{"model": "masked image model", "dataset": "retinal OCT scans (Kermany 2017)", "train_examples": 98430, "image_size": 64, "crop_scale_min": 1, "horizontal_flip": false, "translate": 0.06, "method": "simmim", "mask_ratio": 0.5, "loss": "l1", "arch": "vit", "norm": "rmsnorm", "norm_position": "pre", "activation": "squared_relu", "head_dim": 16, "fused_qkv": false, "bias": "all", "qk_norm": false, "parallel_block": false, "moe": "top_k", "drop_path": 0.1, "num_experts": 8, "moe_every": 1, "expert_mlp_ratio": 0.5, "experts_per_token": 2, "shared_expert": false, "patch_size": [8, 8], "conv_stem": false, "layers": 12, "width": 192, "positions": "sincos", "residual_init": "scaled_by_depth", "optimizer": "soap", "beta2": 0.95, "lr": 0.0015, "beta1": 0.95, "shampoo_beta": 0.95, "eps": 1e-08, "precondition_frequency": 16, "max_precond_dim": 1024, "one_sided": false, "adamw_lr_other_params": 0.00099, "steps": 9500, "batch_size": 128, "epochs": 12.4, "lr_schedule": "cosine", "final_lr_fraction": 0, "warmup_steps": 1900, "weight_decay": 0.2, "adamw_weight_decay_other_params": 0.01}
Rows from block 8 of a small masked image model, named by matrix and row number. Rows with one number within an expert belong to one neuron, the router's apart. Each number is 128 + 32 x the weight over its row's rms, rounded and kept within 0 to 255. All counts start at 0. Numbers have three digits each. After the name is the row's rms in percent of the matrix's.
Before each expert's rows are labels from the 100 images, of 14976, where the router gives the expert most weight on average: "patch colour" is the nearest of a few named colours to the mean colour under the peak. Only what is clearly more common there than usual is listed. The data: retinal OCT scans (Kermany 2017). In brackets: how many of the 100.
# router: router (model.blocks.8.mlp.router.weight, 8x192, trained with AdamW), inputs 128-191
# up: expert up (model.blocks.8.mlp.up, 8x96x192), inputs 128-191
# down: expert down (model.blocks.8.mlp.down, 8x192x96, transposed), outputs 128-191

# expert 5
patch colour: grey (52)
router.5 106:074090133092092189134176122165180131158123096142126127114142165141087125128131167164123163156171149096168115114127115109068098121140136132136145068127164100114125153130101160071156106103110090
up.0 110:187114058140118144108144109094131150072144125114087181127118173129066129104116081169134130169086124163121091152117059143147152175110145115159147124131120168135103131084138110139153107067146106
down.0 111:091113131111131130155121153119180188153099099105143120129076182114148197125108159156102154131185106124135142200142147106092112086173064100081136110148137163120078218132134129133130122131119171
up.1 096:138195164109098123060140102057161117075071121095150107111118118144095095129158145106117115174172139076173133151113067136104098137104129114098055118093138129126117064150148150153117101148102112
down.1 099:097116134092122117084160169120106151171140127060120129120118130072100137123076125124136135135123051140193149135186136108136119110145121130113144117184156046085162151121154164149184059053120165
up.2 084:186113051138124224092142148181101113127130109123151147157097174096149125145160130133117106082146152098125069046120122116129073045138103097101154115125112117081131181121108077156084139125107000
down.2 090:068094134125095126145139157139134182071119167130108149126147108177101133139131076109113103127150170093107199145133150111106186125109077111147137160111060121134087126096122158144074158155114097
up.3 112:096131072111079144100120124101122115181110162071107154141187110058185105080112171161148105098156088086146130121135130077120141173140150083127138106117150066112104126135131161179143132158047083
down.3 106:121071204127143118180086138175155204105148191146098136146086136098087182064147146127154185117136161126144074137100088084161162144113128075036140107173074150150119175095145134108105105145128121
up.4 099:097083149130123122148179185157072148161100141091088096172074113144164138125103132129135148111143136180101117147162130116091116157163140119115133131153065134170152183154178139168181142114199104
down.4 099:176098215152155160078040085128159147113140170121122112142172078121165161106156107135092073122054131160118130097110149178137138106146181153125102078112128156116123109114046085126165070129132158
up.5 113:102137073149187156142098044136144149165143134142187085192129147085133134091116135115122102152124145118149070147124158136146184103086129139099152093171111036189099136110074119117098165117161129
down.5 102:151129094157145175130120135134155146096168114129128086122084122178148207123087112118141146157126123124155037136173138172117131095064093148126153144168212135121142199093168154065112090098123184
up.6 102:149161103076175179131129147135187095144095141137156096148149171121094108132111102175081141114132156118097051117172085092094144097137126159140189127125118096212080163117087164106151099099099173
down.6 105:132103104153195119098129146142137157158158129158125129136148103135195116141121155163174210108158094099167166115141074125130139116106135108163071120079094121112171128139112157110153153095079109
up.7 106:172160166147159129091137155147108095099136093120123157119117118129158197150165071095177123094127168133074097070207177158150137126152078157189119129101110127119106145125098122135110110106080077
down.7 100:142040167166151098125138155128128167151146120079117129093110086179139172086122089113121091145103093157081137176117150118196108137092142095155140129110091111057067094115163121179112101163163125
up.8 106:096123085096126103110127112106121133164142056019115110131091186130117144158062142146131096097141111077195138058168139081160123068102123177126128142121107142126147100098135135159143090123135148
down.8 095:105088108140168095094124082060132112095165156172128145102093153171164159136156113094115114128109127087143150178151172180107074122110136121090139181111151103121156125177156112073137118083116193
up.9 100:122093146145064123106099131126161143105133163178122129112150104134132129126066116124115125126194102105137160138142043181087081119125141111142144079084119105103156102115164161137125100159108123
down.9 093:155114111155169165200108112121109089139149079068071138115188129101085151083135153132178117159138126117091092073133143062156166204162164127089138115119192054121201108096107115087076145162122142
up.10 103:114131150069118136142201093152158067075121157128142128130132163176050109139154125122112140170123153081154079141056115122131153129133205130120152109114121182108121110148124177134130158149072099
down.10 105:135112152170158146106106149084133128204076152156112193161129174152106159094148121145168090099094130125127124079128103128172163180084094110157119071089118146190114130102171081148176145094173087
up.11 101:103066187095142195081108174129159118112116076047116120144156152136057080188131147088088163174116121097103161101143122130089110140188133153126101104158101127142184104188173180168148086143144150
down.11 099:187166117160120098174139120174104133159154184144098139096160085116133154114115131136216054087161124144096128115138161129110139135108121119170127130098160158131101072073146126096137101100120113
up.12 097:132124124101148164123183179151098172153137111164109092158102126117117126162149157109155166091121113133123121102088069138113141154105095156119132105143114132081113081138153090119081090072144146
down.12 097:140163145063068092122145170048124116122112136113144133060121176092158143173151148097104140136156178104085183118165141097154189059084143103144163061131139157116188165122075205139167175149147125
up.13 108:147125187129130149119115093045096122171124121138119132124098142143128186145123162124104166069057113119132154124128117128124066151123146092164150105201053110117157143068164112154084129114082158
down.13 100:139117162129110118183146143169077172064120131163103106165125155158144093135162085098165137169147177131105134158127103101108195092166188108089176159052068099102087119146111111065094124122219147
up.14 099:097108140113151142086157123121166133117086150116121162105159158127139095113144168151134118138068133179172136198141161091123110109143061101182088136156114124179154079143104150117188107135072092
down.14 094:134163095154149130161103107138008136192187145100161070190119164140121134044155109082093097104065134136144142169125095134137142118100144118128173105140121146160137115097145115149089125130158115
up.15 093:152067129111117141103129067144181101097045166196106196130148138103127150099083167139094114121160099136151121099120091063130131192109165095152104148129122093141082082102172092133090191167123112
down.15 098:096116117175138138089090190135117126146133142092144179133094150107160069103131151122078112201141125134082137154140118138164107113167133068113143152145129142158131181112162181146190150113111067
up.16 097:133078144142134084117111123081113142104147115096086121145115139117102165119153091114122057122093112088133088162135145126189104137123121157139089124114051126040157161147129083135132095047123159
down.16 097:101123180153160121170111084187088185128119147081139085173154151098159176099124130077137129104145100154104135084089114127093132051131119132084124159165089151098079142187128107115120197112143150
up.17 092:147130152111106154189096111172124135131127090190130119126122088121120103175134141132122182098136206076182102106082130150068077186151135137126181127104148145121115127185136156150149174178142090
down.17 098:145158053135153155125106112157087115132153096125154119186133107148103134085141132117139152146137062137091125122181156127127109175143075103135113102131172124073199076173077107121128137096146165
up.18 112:142140218109147142200143087179158089077117157122125139121087130154183077184117158153106126149161127174146094139129102092085144136121133148130144163185171133140136120177123166127168128163177129
down.18 101:128115107158070080073133102096169124097125145116101098106105120121113121163137149082156140169111123175106112213134114061142112156189130188153086096119117080101130141176105075168125074139050093
up.19 093:093101177153109174165090193117120130189076072122093162103146123153165145119099118172131173096121127104118116103134123072150145059155162133140122126132157088084203131092156149174066090205137169
down.19 099:073127109095179165160156119156096114135088170088137163132140138178127133133127144141081094115138151153076113105161145137129119103152118146077113143122145139157106108082139113146168074110091109
up.20 087:135171129161144151112066089118128118143098045132158117146149140127101124077102122215083081093152100036124108162082107184170140112154131173158160119121086162132132081180202055097155138085125134
down.20 105:139132148131112122130111112116062120137097082147087082142138119074094140111114145140155102141119102160098125120135116145105136143144102144066106164140117092130105138119151154145125143176120117
up.21 116:033184172078128133130108135146086159190145168109107059086104123143127112155149120150120112114179117139110109115145123098107113098093128192183084122169171085075070081139149096166113131099145097
down.21 123:113070139108204146148110144107131182126124149138116150138143129121185131165095102128149126152094078125149117078156113142137170118138134173116165145148074215131157116187139116128121172166109189

# expert 6
patch colour: white (88)
router.6 100:164131170140094111123167069118088154044140171112130174100110104129140145140104095136165122123105099122115158103079119135092164157094091112089105126136140144160115158128158167147115106097134153
up.0 096:081129190104143091099074101077152123136180130111174161172212133120107100123112134130113105147109127101137155101151163195115129166154097121180118123180148103148113158106113117147131172138132150
down.0 106:116133146127171180140196177179193153096104090115065000096107122138130137152182108134120141111136132129136135156133082121112151085087169168163187112145109129160137102126127161116129103116139151
up.1 087:131132106112081112129122141149115109132092173107123147160103120155119102122134054162149126088117121113169114035101076114171112122129091140164093069129088117173125057089167168154139124122093142
down.1 087:098064106096106144129164078082123170138110056159131081082083119154202153140125163067116107189131104114084117196083125146141178116111163160119116156140194145127154142118119082110154116173153143
up.2 100:115125171086169124108128053140140131107132194052116166119106141088136111154158137126158140115063076125146145146080134150155138099091155116105148170046126145161102101125136150170097099119116137
down.2 096:116128129105086114125154150168122126114168133131109107133197107134132188075090097132082161111136156103122087084087143122128154137145092149138118031161131111060112157149121169070155099150127094
up.3 096:108103162139206135115129081079164160139165120155146138153090128083163167096180102077111110180123126093111125182116130096133190137140106074165151092122085166156153090122065093124099147113075108
down.3 103:126172129138136134081131185131063122143097139119170136172138167160104135139057134123123138106163088121123142106100118138086101100146150157132131127147121092163093146077163122054144145143190135
up.4 086:188133091122061156174136112138136088054095194146076101103122207155157155118117167136128100134117127033128080127203128054110085113095094129105168127141077117133134119131144160108168131162092121
down.4 090:100085150136168148079120166175145118166180074226175169162131155117127123090141120098157151135167152176170136107087144154106157172165152143137170136173150127153190154153090131122142102133126158
up.5 090:119074157100137113152152142110163180059137119090097103126153170171125106051082096131149155108131160093144083114182083147072088109106163152126084195110168131139117204164139157078129123107126114
down.5 092:152110097155178159126161125166098111137126163132162114124124070094163153160211132128136088093100125137174201150104121121171137145089103140114132123111135133147157101112092064149144117096100127
up.6 108:123151166102100111130119135162115183159109127119135104107147111102117074138107102135128108140119060161185198148224161153065082104093121151189155111146154124106179131156137125182165167167122086
down.6 109:132110098130183157126135131109191124113155105141087143104105140136138183110133189160105148105085123165085124102074085123155136135164116110138087130137104132151132146140188127074122129079164141
up.7 099:120068172097105133141110155130130120152142148104138116107126136140098097144142126180151106133122146072179068153108165151119120176163146153155172126148127109111111068134140112102086131118098127
down.7 091:098119130135102094183105057096106077136076172103102158120086127112162136173070188175123169132107143129101116159188145098156114196118171081089153117086103054170169137097124128122106145121108130
up.8 100:124183156074069121104146183161117137147083124057118111118147100084157177104102165141158124142132094142096147149073144113098120104128096123132098091107094152150080155170109081104110180175211085
down.8 098:121078145146171092119080105147101123160157169172133123149121136106096120094092163137129086101125124164123100110211078148162151144148085195051148114119132137112134172098098110117154106118069218
up.9 088:127125121119149110096164133141133114124137208111142120146154117168151115109136150145119113082116125120121109164188129168120112152130144128116201120147107179104169156136136138136179067109146185
down.9 097:198107150134120157170081138154145155125151093149085118088116124099123111131126152149137075108148114126118165092118163136101141128158105150114098095059115116138103167093144126137117168168107093
up.10 096:147109149103148129093149140117124105163159134133116209080214136112132175134091158198119092111139100135063185224192143159163111097100116049119164119147123098110144110099083119132104104127126103
down.10 099:178106186154090136192175133079148108082138100106120112148095131197107162148130166103160143156123154159135122108180148111113155126113169223061137127105101122121092176145175146140129108085120202
up.11 115:160202148130140056190119065072186058107120136164188120151155121143129155078063117079108113163146179138142124159123094129121140124125146114159182141092167126071147074138160113131150150207105153
down.11 131:107102181141151120095170120092152103123105188160117128143166135117160091085109027046108117087127144125099143138094129163116163074120065122130110159137125124160111068149096139182108134185077162
up.12 102:125061169070108127109152117157136099086135169074139136138090173080168132134069152161148167131107091142104174123117106116092096138114107143140118132159106132162121133141071137154106128105133138
down.12 101:133122124193111103157127119111136169120112143137099073084128097121098102136184069081111073095130098136120189138130158070123197147130118074139138145115123134138118120089123183087136119124108121
up.13 083:131090126099139121057121192116157071172121167095100097116156160093161150090097112218184107157135137111152098106129109142151165099133103108152158117163109170140157118180147142117144132153102084
down.13 080:102142162058161148149085059083142090110111129066117136168099144153097143130136180140084127132127077128137144164111125124125163120133133112119139155107092161092165156124131118178112119197209106
up.14 113:117150137055102084100113156202133093114134161087150143154123160123126101111161118122135162152140111190150141196151097155146161150180145157071150119151166097102162107133143169123155127144127033
down.14 097:097184105090091137151109175134131103153119097115223195172126120127240122164095134142149079018076172128144127149157135109129125115129135077179155137112070194187134116102150087126147063104122086
up.15 100:156128205085165116105176096104152156093028139116147121109140117163118152093071143076148143123076117129161130078110162074106124140083096133094145090135109122119145098108099142170131123137131113
down.15 122:061177082180104113144112199153046069154179127121107114097082114125107093144145120168073093151191128099099164140170108166118082113180141117171127174131095187140149131168111084123132126117125131
up.16 074:115131202129060158147109135128149139140130173128118159111147146172170116094146131128128101183102125113122132148109103131159124087158149150165081099145109157043095153166112150109189120104131161
down.16 076:132170089161116108129123112169175075102124115108129114132133133065114152127122200155091150129070110096027044151137104090120140127144095145076103113064170128113130129091151109186093144178121119
up.17 089:157100144043053118110101151151130140141114173133115127112147160162168117150140119130118118167143077109111179124109199086085142127147133053099173150082088105120102056116056063079113174122139080
down.17 084:135099157131092150132114074073162136089149121124095153178128147151106102125132066113200132137116160153183093058104074122175156161163141111158073057168109080133116155082138158144114118088134170
up.18 103:138112143171140103099096104131117092121144083123170137084106148119110173153083136169084082165102111084065132119125124163136062128077178090111117092156146166128168077111126185175131090146091113
down.18 098:097129182100097120147145139128006117170158150128098165138114140134132080138094128174105133166140128129085149150109154127137119119121115165162162136076094154147118138116130065129064127163093073
up.19 082:141066132151136157079137130080134084154154143094148112149126156112166147105167135116155175129181133087144093099159140105130180165113084067149126143120139128147107124089111038129151190141131119
down.19 085:079111113112135165187094103158167131132129087105131104162104162136135126099069145050118175062137077119068147111094137092115115105153118111141096134185084112124124109132144094080167123099117069
up.20 102:154143143132171095137146169149138058156170187184153163099076156125150121086101192115093166118181156127137110181106146136120162121137118162052151088149064117087069086067145133158145147150123119
down.20 096:172126184131118094116065150083101152084125200110194112155209127162072159122171113131110112126087134235096138141102181126141139127119149142086126165187128124123143142141138120131128144101158155
up.21 109:161103115146101138118144162159139173111053118055124112147099117113160143104188123133140107111170127111102179142131169146135151183167094161118164130084143140135076103095059122166154088088184157
down.21 103:087087163128180089146128179118114122148150114161114098165171088130106147110203099097158120101155138125103127096119073108039086141130123132128091120118177136157150095115155051090147165176095110

# expert 1
patch colour: grey (50)
router.1 118:138182111110150106131143104081165153109118133085157124128123160159173048148148110110185105140127070167169143173138149090172129082159175114160176166181114125112126138156122134144131164176147128
up.0 110:157167102136134164119125145113125115062155149130111177203151097045121109144119115158085157139130134092153086168131123107152125134135136123180145122077165109049125126134098182152185162153113079
down.0 080:151124144150182127134164143102103128150086202134105126051082168150096159121153063133155116147145036097148083085137139190168094096113137151083134177155151122118138163126110110123129104130132140
up.1 103:084108136131085154142098102159094131074105119164115116177135160105094152114119098152094161175160129108137075133106108068125133142097113136159071206069158161127099101149092148143165163107119177
down.1 110:158123124156139129178087113116178136103137120171117138138137127111199161067164145132137172155108123129134147135133098131117093091112178135136145100181121146108123187106121147113143087092096127
up.2 103:166170125175138148154142130149161116145091133153159155127142155113166059125153182154167106076097084150149158127173139108095101092146085168105098081151120123144155131111111101154123156120115152
down.2 102:129099109159116130182113128223140131118179079113152113125155092146161133126107089098154070158165132187157116127114141022159103125113136144187166123104120139146103135179148134171161129103103210
up.3 097:159077114124121127092132140158171154100135182134173136062072117124157157123116174118132079089127080164082131114075155159149128088134121120129105113173094211115101071109096073123096158090111136
down.3 084:220136182098120096141116089081080122185079117109124068096107130086089089124176123133089158094124161174059192077147100123125081094170163101164116102131141072128113127099123157132163077140164094
up.4 116:116080152135165116086141096081185118085137165173121130193116131056108154092116109127126162162123148143121143111173151152148136145084128053104116117106107067117108116144099135098134122162040134
down.4 113:147123154168054111094124091182151158182141109108139167153127102126124113117164102180157097226104157093163146114114171134126110117177152164099128109103167113090122157095193063138157124114128120
up.5 096:114107193106135158142120102191103086142147180198165131124121198123139064117167125160138078093121074132110165156156088111149103082143170103146143105081153110152140065145077146155100147088172119
down.5 104:126124124139140067106146186139106162080134150136154136117131111112198177093154056058067190125079157127137155116157129178162175216126115124141094091114173107147118174132154145183075166146110094
up.6 105:129073145151149113117211169121142116172100204110119104105096093135072114136181119076045178134150124122096107138145142077163139145118176189105114116158155088141112099126162148163124094191180110
down.6 098:128158089133090116100117114111122162117095119112135103202177121108115129071120159186124112094153115113114158120074097139104132171097170175088124095159112094116190176111146143102128097056113130
up.7 099:157138195131130143161096170114119103143114130134137193195112105131086117164088148155092179121123160061139126134110070110179126123114098169040160121172084118163123159098148138115101168151184116
down.7 100:110181133168158130121131134097112060103136143116164123119096103132135132166185093173157122184171147129121104145194134152085103104157086121143097120129162089155134079143097142066120103151152186
up.8 091:139129109128093201117070133101094188109112152158087156161112148099085101120088076089136152188164125109116109141131160116125143097151166075148201116134097154069132161102139131145142147140201166
down.8 098:118164114215144083193137116097090076130151125093117180130170095150130127140120129126142123126093143140146128116116186139182168123121095078122170160079120171128111090156150133133124150175138116
up.9 081:089134124135149137097107151106045116161122108138084111083143156142119110113121073162153080084145117136146115165080086090146125122166168124180148179132142133088063147105156080164146175102077123
down.9 082:139137115096125150109125069136133200081146209133128144104135137183102116168112151088191076117075087111088128135124076138150188115066106145135120135180129141113111173144173147162108094165097080
up.10 096:157153084091170139162121179131127136084072146113170149139121094109116141146099125135074083113138099093135161184143162152115116102134165080076134150103141179080053152125141147098092122132183202
down.10 098:157118168116164198101082093116148127114160070162149143135106127075132129093145162139182118171043121094115139111135129090121150138108147114154145108174115110187114153146118179083136102138084057
up.11 106:174132157166067124118142172161151105167074135062160119105185058147137132143127109110146135137173098129135188130162146081139110093151158149143111092081167139104165139148106163098108098105132190
down.11 097:086111120041126124126063087125122155122134139200123157159186103186090063174135105146147135125099119095195105168113133130049184202148158169092119081119073137161160147179072161095156149134104137
up.12 100:154193149086142158110135119091170086159094148130161080141119079189129184122128104098094115215105120121216095110150118129138118155125175191135162159114171150139159143091102088141130147152122148
down.12 098:161115111136091142112142082152144192115124169137081115065138148074123101101159106165172124118152132168118181096166123093122149099135128159140115174084106106090156085155107112177094156097175066
up.13 098:116124112173110146110096115126095154126065090105169122131200151135127113180126062105148058128175128116106123123120158103107087111099180133118088163084130164130085146130120121107102128105146175
down.13 095:145086093154116051101148142121101044119183112151079129191133157109108139130122121121095179086119164149185068157077125143184158179114163153151132121140093076159152109190152176115096091157124111
up.14 113:156102120125133067139145196138111132181149146105152066151144137081154110132062148176155148055135049110141133140134108082137139092123159196153132066175121133147091121123137128138105127172239134
down.14 114:146098103108129106145107115134178087085184075099084147113159085162112116130165116131093147189099141130092121124130101166109109188081130104058189183110130123088126157141149151103127167124051075
up.15 112:156097114136069112123097103119119124058227110136150137166102145124145076125101069176113081136092146158108141129112099163104122100101163081099156120083113178129088076082116114129154157157164142
down.15 118:162130117141147182185089066117072125112055122194103156117151127085076133106173185053139145101138130187154152132150092144172148136146117119127119090151072077104158167108115198113089150129124121
up.16 110:140194056118147049175153133127094124196141098090120088088159169156176164127174172136164112089099154114078120135122183151148095136124160136090085135130139184123127087131094082133145086111148165
down.16 113:117151138144124227104124182111086182089050121172134149146125108116083095139123125194147145129160058083156098092132153110181154128144126123117108106130106113124130125081123140150105165141093098
up.17 106:088088164163145104116122182160093159106110122132102166155094121095163121099135082090112136159081150082126099121098132117150105149119130164135110127083139148109099111144098194124105147117117119
down.17 103:122142178053172134096130104143139169160148161132118061089128119138111119098191124144116112103180166098187086152127115191115104154154149134188031113142121130121154132148165126089112127120172173
up.18 091:135088084169099135156143112127082099118171118142132125117129190118100099108090148115100094140126076169154105171205095114140112128117119135066134119163123135159198149120056117158108181071127137
down.18 092:067176164078133145117096127130229148082082151136138148119114098105072114142139128155127160130128151089098127148137125136112141075074116128152087141117075147149112098153123190113115070092118195
up.19 087:151148116123125156153141155158077145073138081121108117187097131125162103104095110178163113098084138106138080150115160148162149094151113163098076104120162156135073122136105156093118115095137175
down.19 088:156104126080125078107120141150188102115094130158159181096136127083174148185084171088149136148151131063150100123123179108124113157104141156098085084110092136108187132178100107172106136156108104
up.20 094:108150163139124124135143132116133114130096105127107196113175129104157091143072078062153086114093128172080086172087158133099145194146167148138135110146107115116119160137128141111126183129052087
down.20 078:121159098072074175204085038111118090114170086054128060156123133125118166123063189167170130084091105172109135127101084130148129081073080111113101142125136116106175120163088098169134122116113106
up.21 098:153115099080108147111138107141112151109102071158141131096109149137127144131184154172088156132152220149115126114089149131127152177092086081106149152161149139155094138086049132182168143094097173
down.21 093:185148158143141085202099157137143044135131180159034178081113187164132113146080090123123103108062067131098134131144178075114137089122142122120122123114104172111117132138146164149107107128177095

# expert 4
patch colour: grey (99)
router.4 097:086198156149175192174093188158099147155159107137110121189125112110069196149175138178133119139168162149053129081157090137134088160120152164126119122095165129142154130085106110125078152147147109
up.0 097:141147158185119126114107093120115051088164124151136152117196107115118106122158100153187079133096161130108157110178076160095118159157092130155157076133113096091122121097141127120192159158169100
down.0 099:086152117144137103113117124149119126148118095143066118102104112125068103123120150141133213116139135138085120162085104068120116129066116094142129174141103217138129120127110147105107093126135159
up.1 110:101108078165125104128149085103097126116111218147124130133112098180159096146166183174144098199141089147204109163141089078099133146137165138154084089144150172166167164134135101131125146125068124
down.1 104:145174090126190168138104177107116131116143071123125081155137063115193117128142112144116136078094094099098174162134167152162077143125095120147126169141148135160141109120243147101117124118139146
up.2 087:156178116116167163171095159117148148131114122156109139073098145085118089112105170133083180131101098107114140166167123159135133120083106171192129088159086171161087108123095137186119127126127036
down.2 096:109103126172142154086067134134107160110145152118147184173105119112140147144102085134141057137107113115136142129163144115162149160135118106051131113142146119118122075076142110082158138137180170
up.3 079:116066160168117110203130136119128098170135142143083126137185165112159096129145102129145124107131078122153117122144143127135181140098198114128171143122076160083120119124110103168139149049161123
down.3 082:160141165172127154103117101131153122099091168159185121085098153131159137121085150094130143090101141119099148145130119139075147126123118124099078165120111096078109168152139147110167137133130178
up.4 094:157137085086128150161142146144110184108144116171129123122165150066094148113135160126134133163137117197117169147087114112177089113154189136102136133065090180154100137177155104099159162181165171
down.4 096:071172114176190123082187097141136168116142123099132069173174171110150164095174119155107118153108221134099125059108130169138128116134087095135116130147175132091155142124127136100124133114104156
up.5 110:133136133144175118174114100156110183192120139161150069176180146114112023140144055146075102148041100107171194093161168108103094146138152144101085139131152147124123081144114125128085117183174132
down.5 106:093130157094126114126170203159125063138144096146120159151100129099130118111112160110119110127132180073157093130158111183142142146133144131125144142134112126112150129102095165093162075186141095
up.6 103:138126084141130137122096121109133125129135131072092177102133128128092148138124133140118124168157126119180191148132096042140158138124117126059152090114177125084101161074151078113159160118141110
down.6 108:113072190141127110140107111081123158093133146081142155125179090123153085063158105117183181115111120129075088117132096147141196109158113135138106137098061150171142137172104126153101110148128145
up.7 102:045185160127137169106177176063087087255084112096163086132131110163098164114141145102212130079136155135123125146122146161149084096113149166130128094174143139102121118117113123085127147128144123
down.7 108:135100132113151143117152136115161178136119163121125109113162145162168165116195148116050127146140117164110124093143148117137123175141141107110121110111148118093094157072168165127151095091124149
up.8 087:148139101158143097168191145151059161104140106110181091112112121154137097103168081110134110117167138131090105086172163160169069120155107105119113154110121138136121084155141175137147060164135076
down.8 093:128073114120097167105129197089144150147146140136165141123190098161137171093146098171126131151157104083158100060132070179074170126068167118160108150100135173121137131084100132094150164121128136
up.9 092:151110102161134132196098127142146130185161172045128132164124166099166137127197105128125086118086168111154118139175078107168132099153127135124112100134084170122107155145172130153081110095199146
down.9 102:122180100127141135135122119163157143114106117113145129168124183093100132123152104144134114135238122176188129169151113117083104202135143076145147149119116128147132147128044132128140127093163149
up.10 095:143115126150131182076064105156049104190099138139115164123105164127178109136142090104103161127122111144160104145150139077129125092086075092121198169105101162066150114090170070137079155119116188
down.10 101:147119157167163094086186126083135205088159149125120125137164168107142189111109161115114125133125136068089161153121120169119128099146110158136125173119069094072128179123124157154139127092127115
up.11 088:138119144098122166087115130139086097095122148090116191140111193128070145114097109136107124165144106063121156126086096163097137124196144134122046077143139048185108096107118191151101142101092118
down.11 105:097134173118142130168160116129105117122160183108147138140163133076187084127100145105161149138160145148081151184142144133134125082071142102091117183077145139054143144139087051120075153131152144
up.12 106:130112110129146145133137091129154163180098115079107111225158107104089142092110155136109141161134178100105144155124109170072075117118128108050138085074134104178071122140123159151155175146110059
down.12 104:097120210180123126106139073104107081155134149148155214093139133180161143136160131152165127099062131136131093175117099052087123109113140163153136176112120142121167124100127191137135139136163202
up.13 084:111073124126168133119098122155141149145108113084101146134142167110094172109102180152101137145139106207113142158161184213112156198157153144127100106125064172125127144101112116145118141089116163
down.13 084:081137153130139129087144170099097126089140140118142131113127118105129050128140079080145116128151162127086120096081067122135139074108076123190083123146132121165095109123137125071137113166109101
up.14 096:130143109081098182114147126112090174122135064149141125127165138079166183079141110122140096071083135067119121113180125101158137041096130080087061100123082062120123139099119147194108128156178110
down.14 097:107148145162118172128173104110126123123144125093086115145068141097067132170157136081099151105137143145189150164105155146128175167084119124117149092163097130161122163140112087090096104100095150
up.15 100:114162176105079194161078095142116137114110088112142134177141156191128120078081033150137132115195146168141081162124170123107144103134099171150129150125139140127108159152173141159076187143149114
down.15 094:106125092102118115171107119070184095104162177092152117121160116166155145078183157108146159146132100099123164114154136165136101129109115158180135080100127143140141119176120117151092097127141141
up.16 123:150120166068159175126110197150085165117103166176148142144086176095170137117096084149139135111108126161101158147101142133127124085068107116108113188136165147077119142176106090214149112168158133
down.16 107:168126135127129108075135102117122078155158121102143101111147167127035122116136176139089118194126091123115112114125133147134124142120079178125130064156118164158129112176149136127127140084083119
up.17 090:094144178128150119154173150129144093139099181149107127119102150107148163173122063113207143134110147107097129115140096116074124155134120141178136141137115180127115128145099101126108097113123150
down.17 095:172084132164161101168124100133122132179108117117120116152100112110150106112132145121072095104138112058166117187139172145176096112104091108090131164182137084076140094109151091166147097169164133
up.18 107:134140108095131090102142063156143194137099086091142093096098130147140176124126133206148111154095171138102060122095118104083116151066152148108159064153091130133158134125179157153153122143168082
down.18 104:119109118155122137158095187171126066126188158112107143118138142111061109079119134183168164145165125138121210158161149166115124100162171110153093100121135161115138125123093153121070092155105096
up.19 107:119066127139177071066170092089130151081129158106140119122140162090134125156107169051164179122085073104150135171083137100140089084108080097093096097179132132174117139163130110084119102201112118
down.19 107:102145157177120172176194154106117126082120163113048119106158083121146137104130155125074111200165143147137164097163207119124154077109122131104128138140142094124110077126117145117136149096185136
up.20 093:128118119196104155132144118122169097099082188113122123147118045151123154124161101116111102109113078111086097115149111110149134133112159106115085166098139105151113042161189095131076088125157091
down.20 104:127141108114151102106082149147144157130123122170078137146150110105176128151140120127176176102122128093094109051133169055096130096066119067147095152158139153091142185146130165150136127125110157
up.21 098:108128147124135149142129113143118101110167156118091117093064155092156102147136138107129120117116161134085116149185152138164185058131107120096066143128097111132122134104171203136151097083067149
down.21 086:144102148112102117089098116109087131141123121169193156113163100183082065195089200098082138103089116122130135070068116134089161106146127108204156173144078180185184138115150098129096168135141228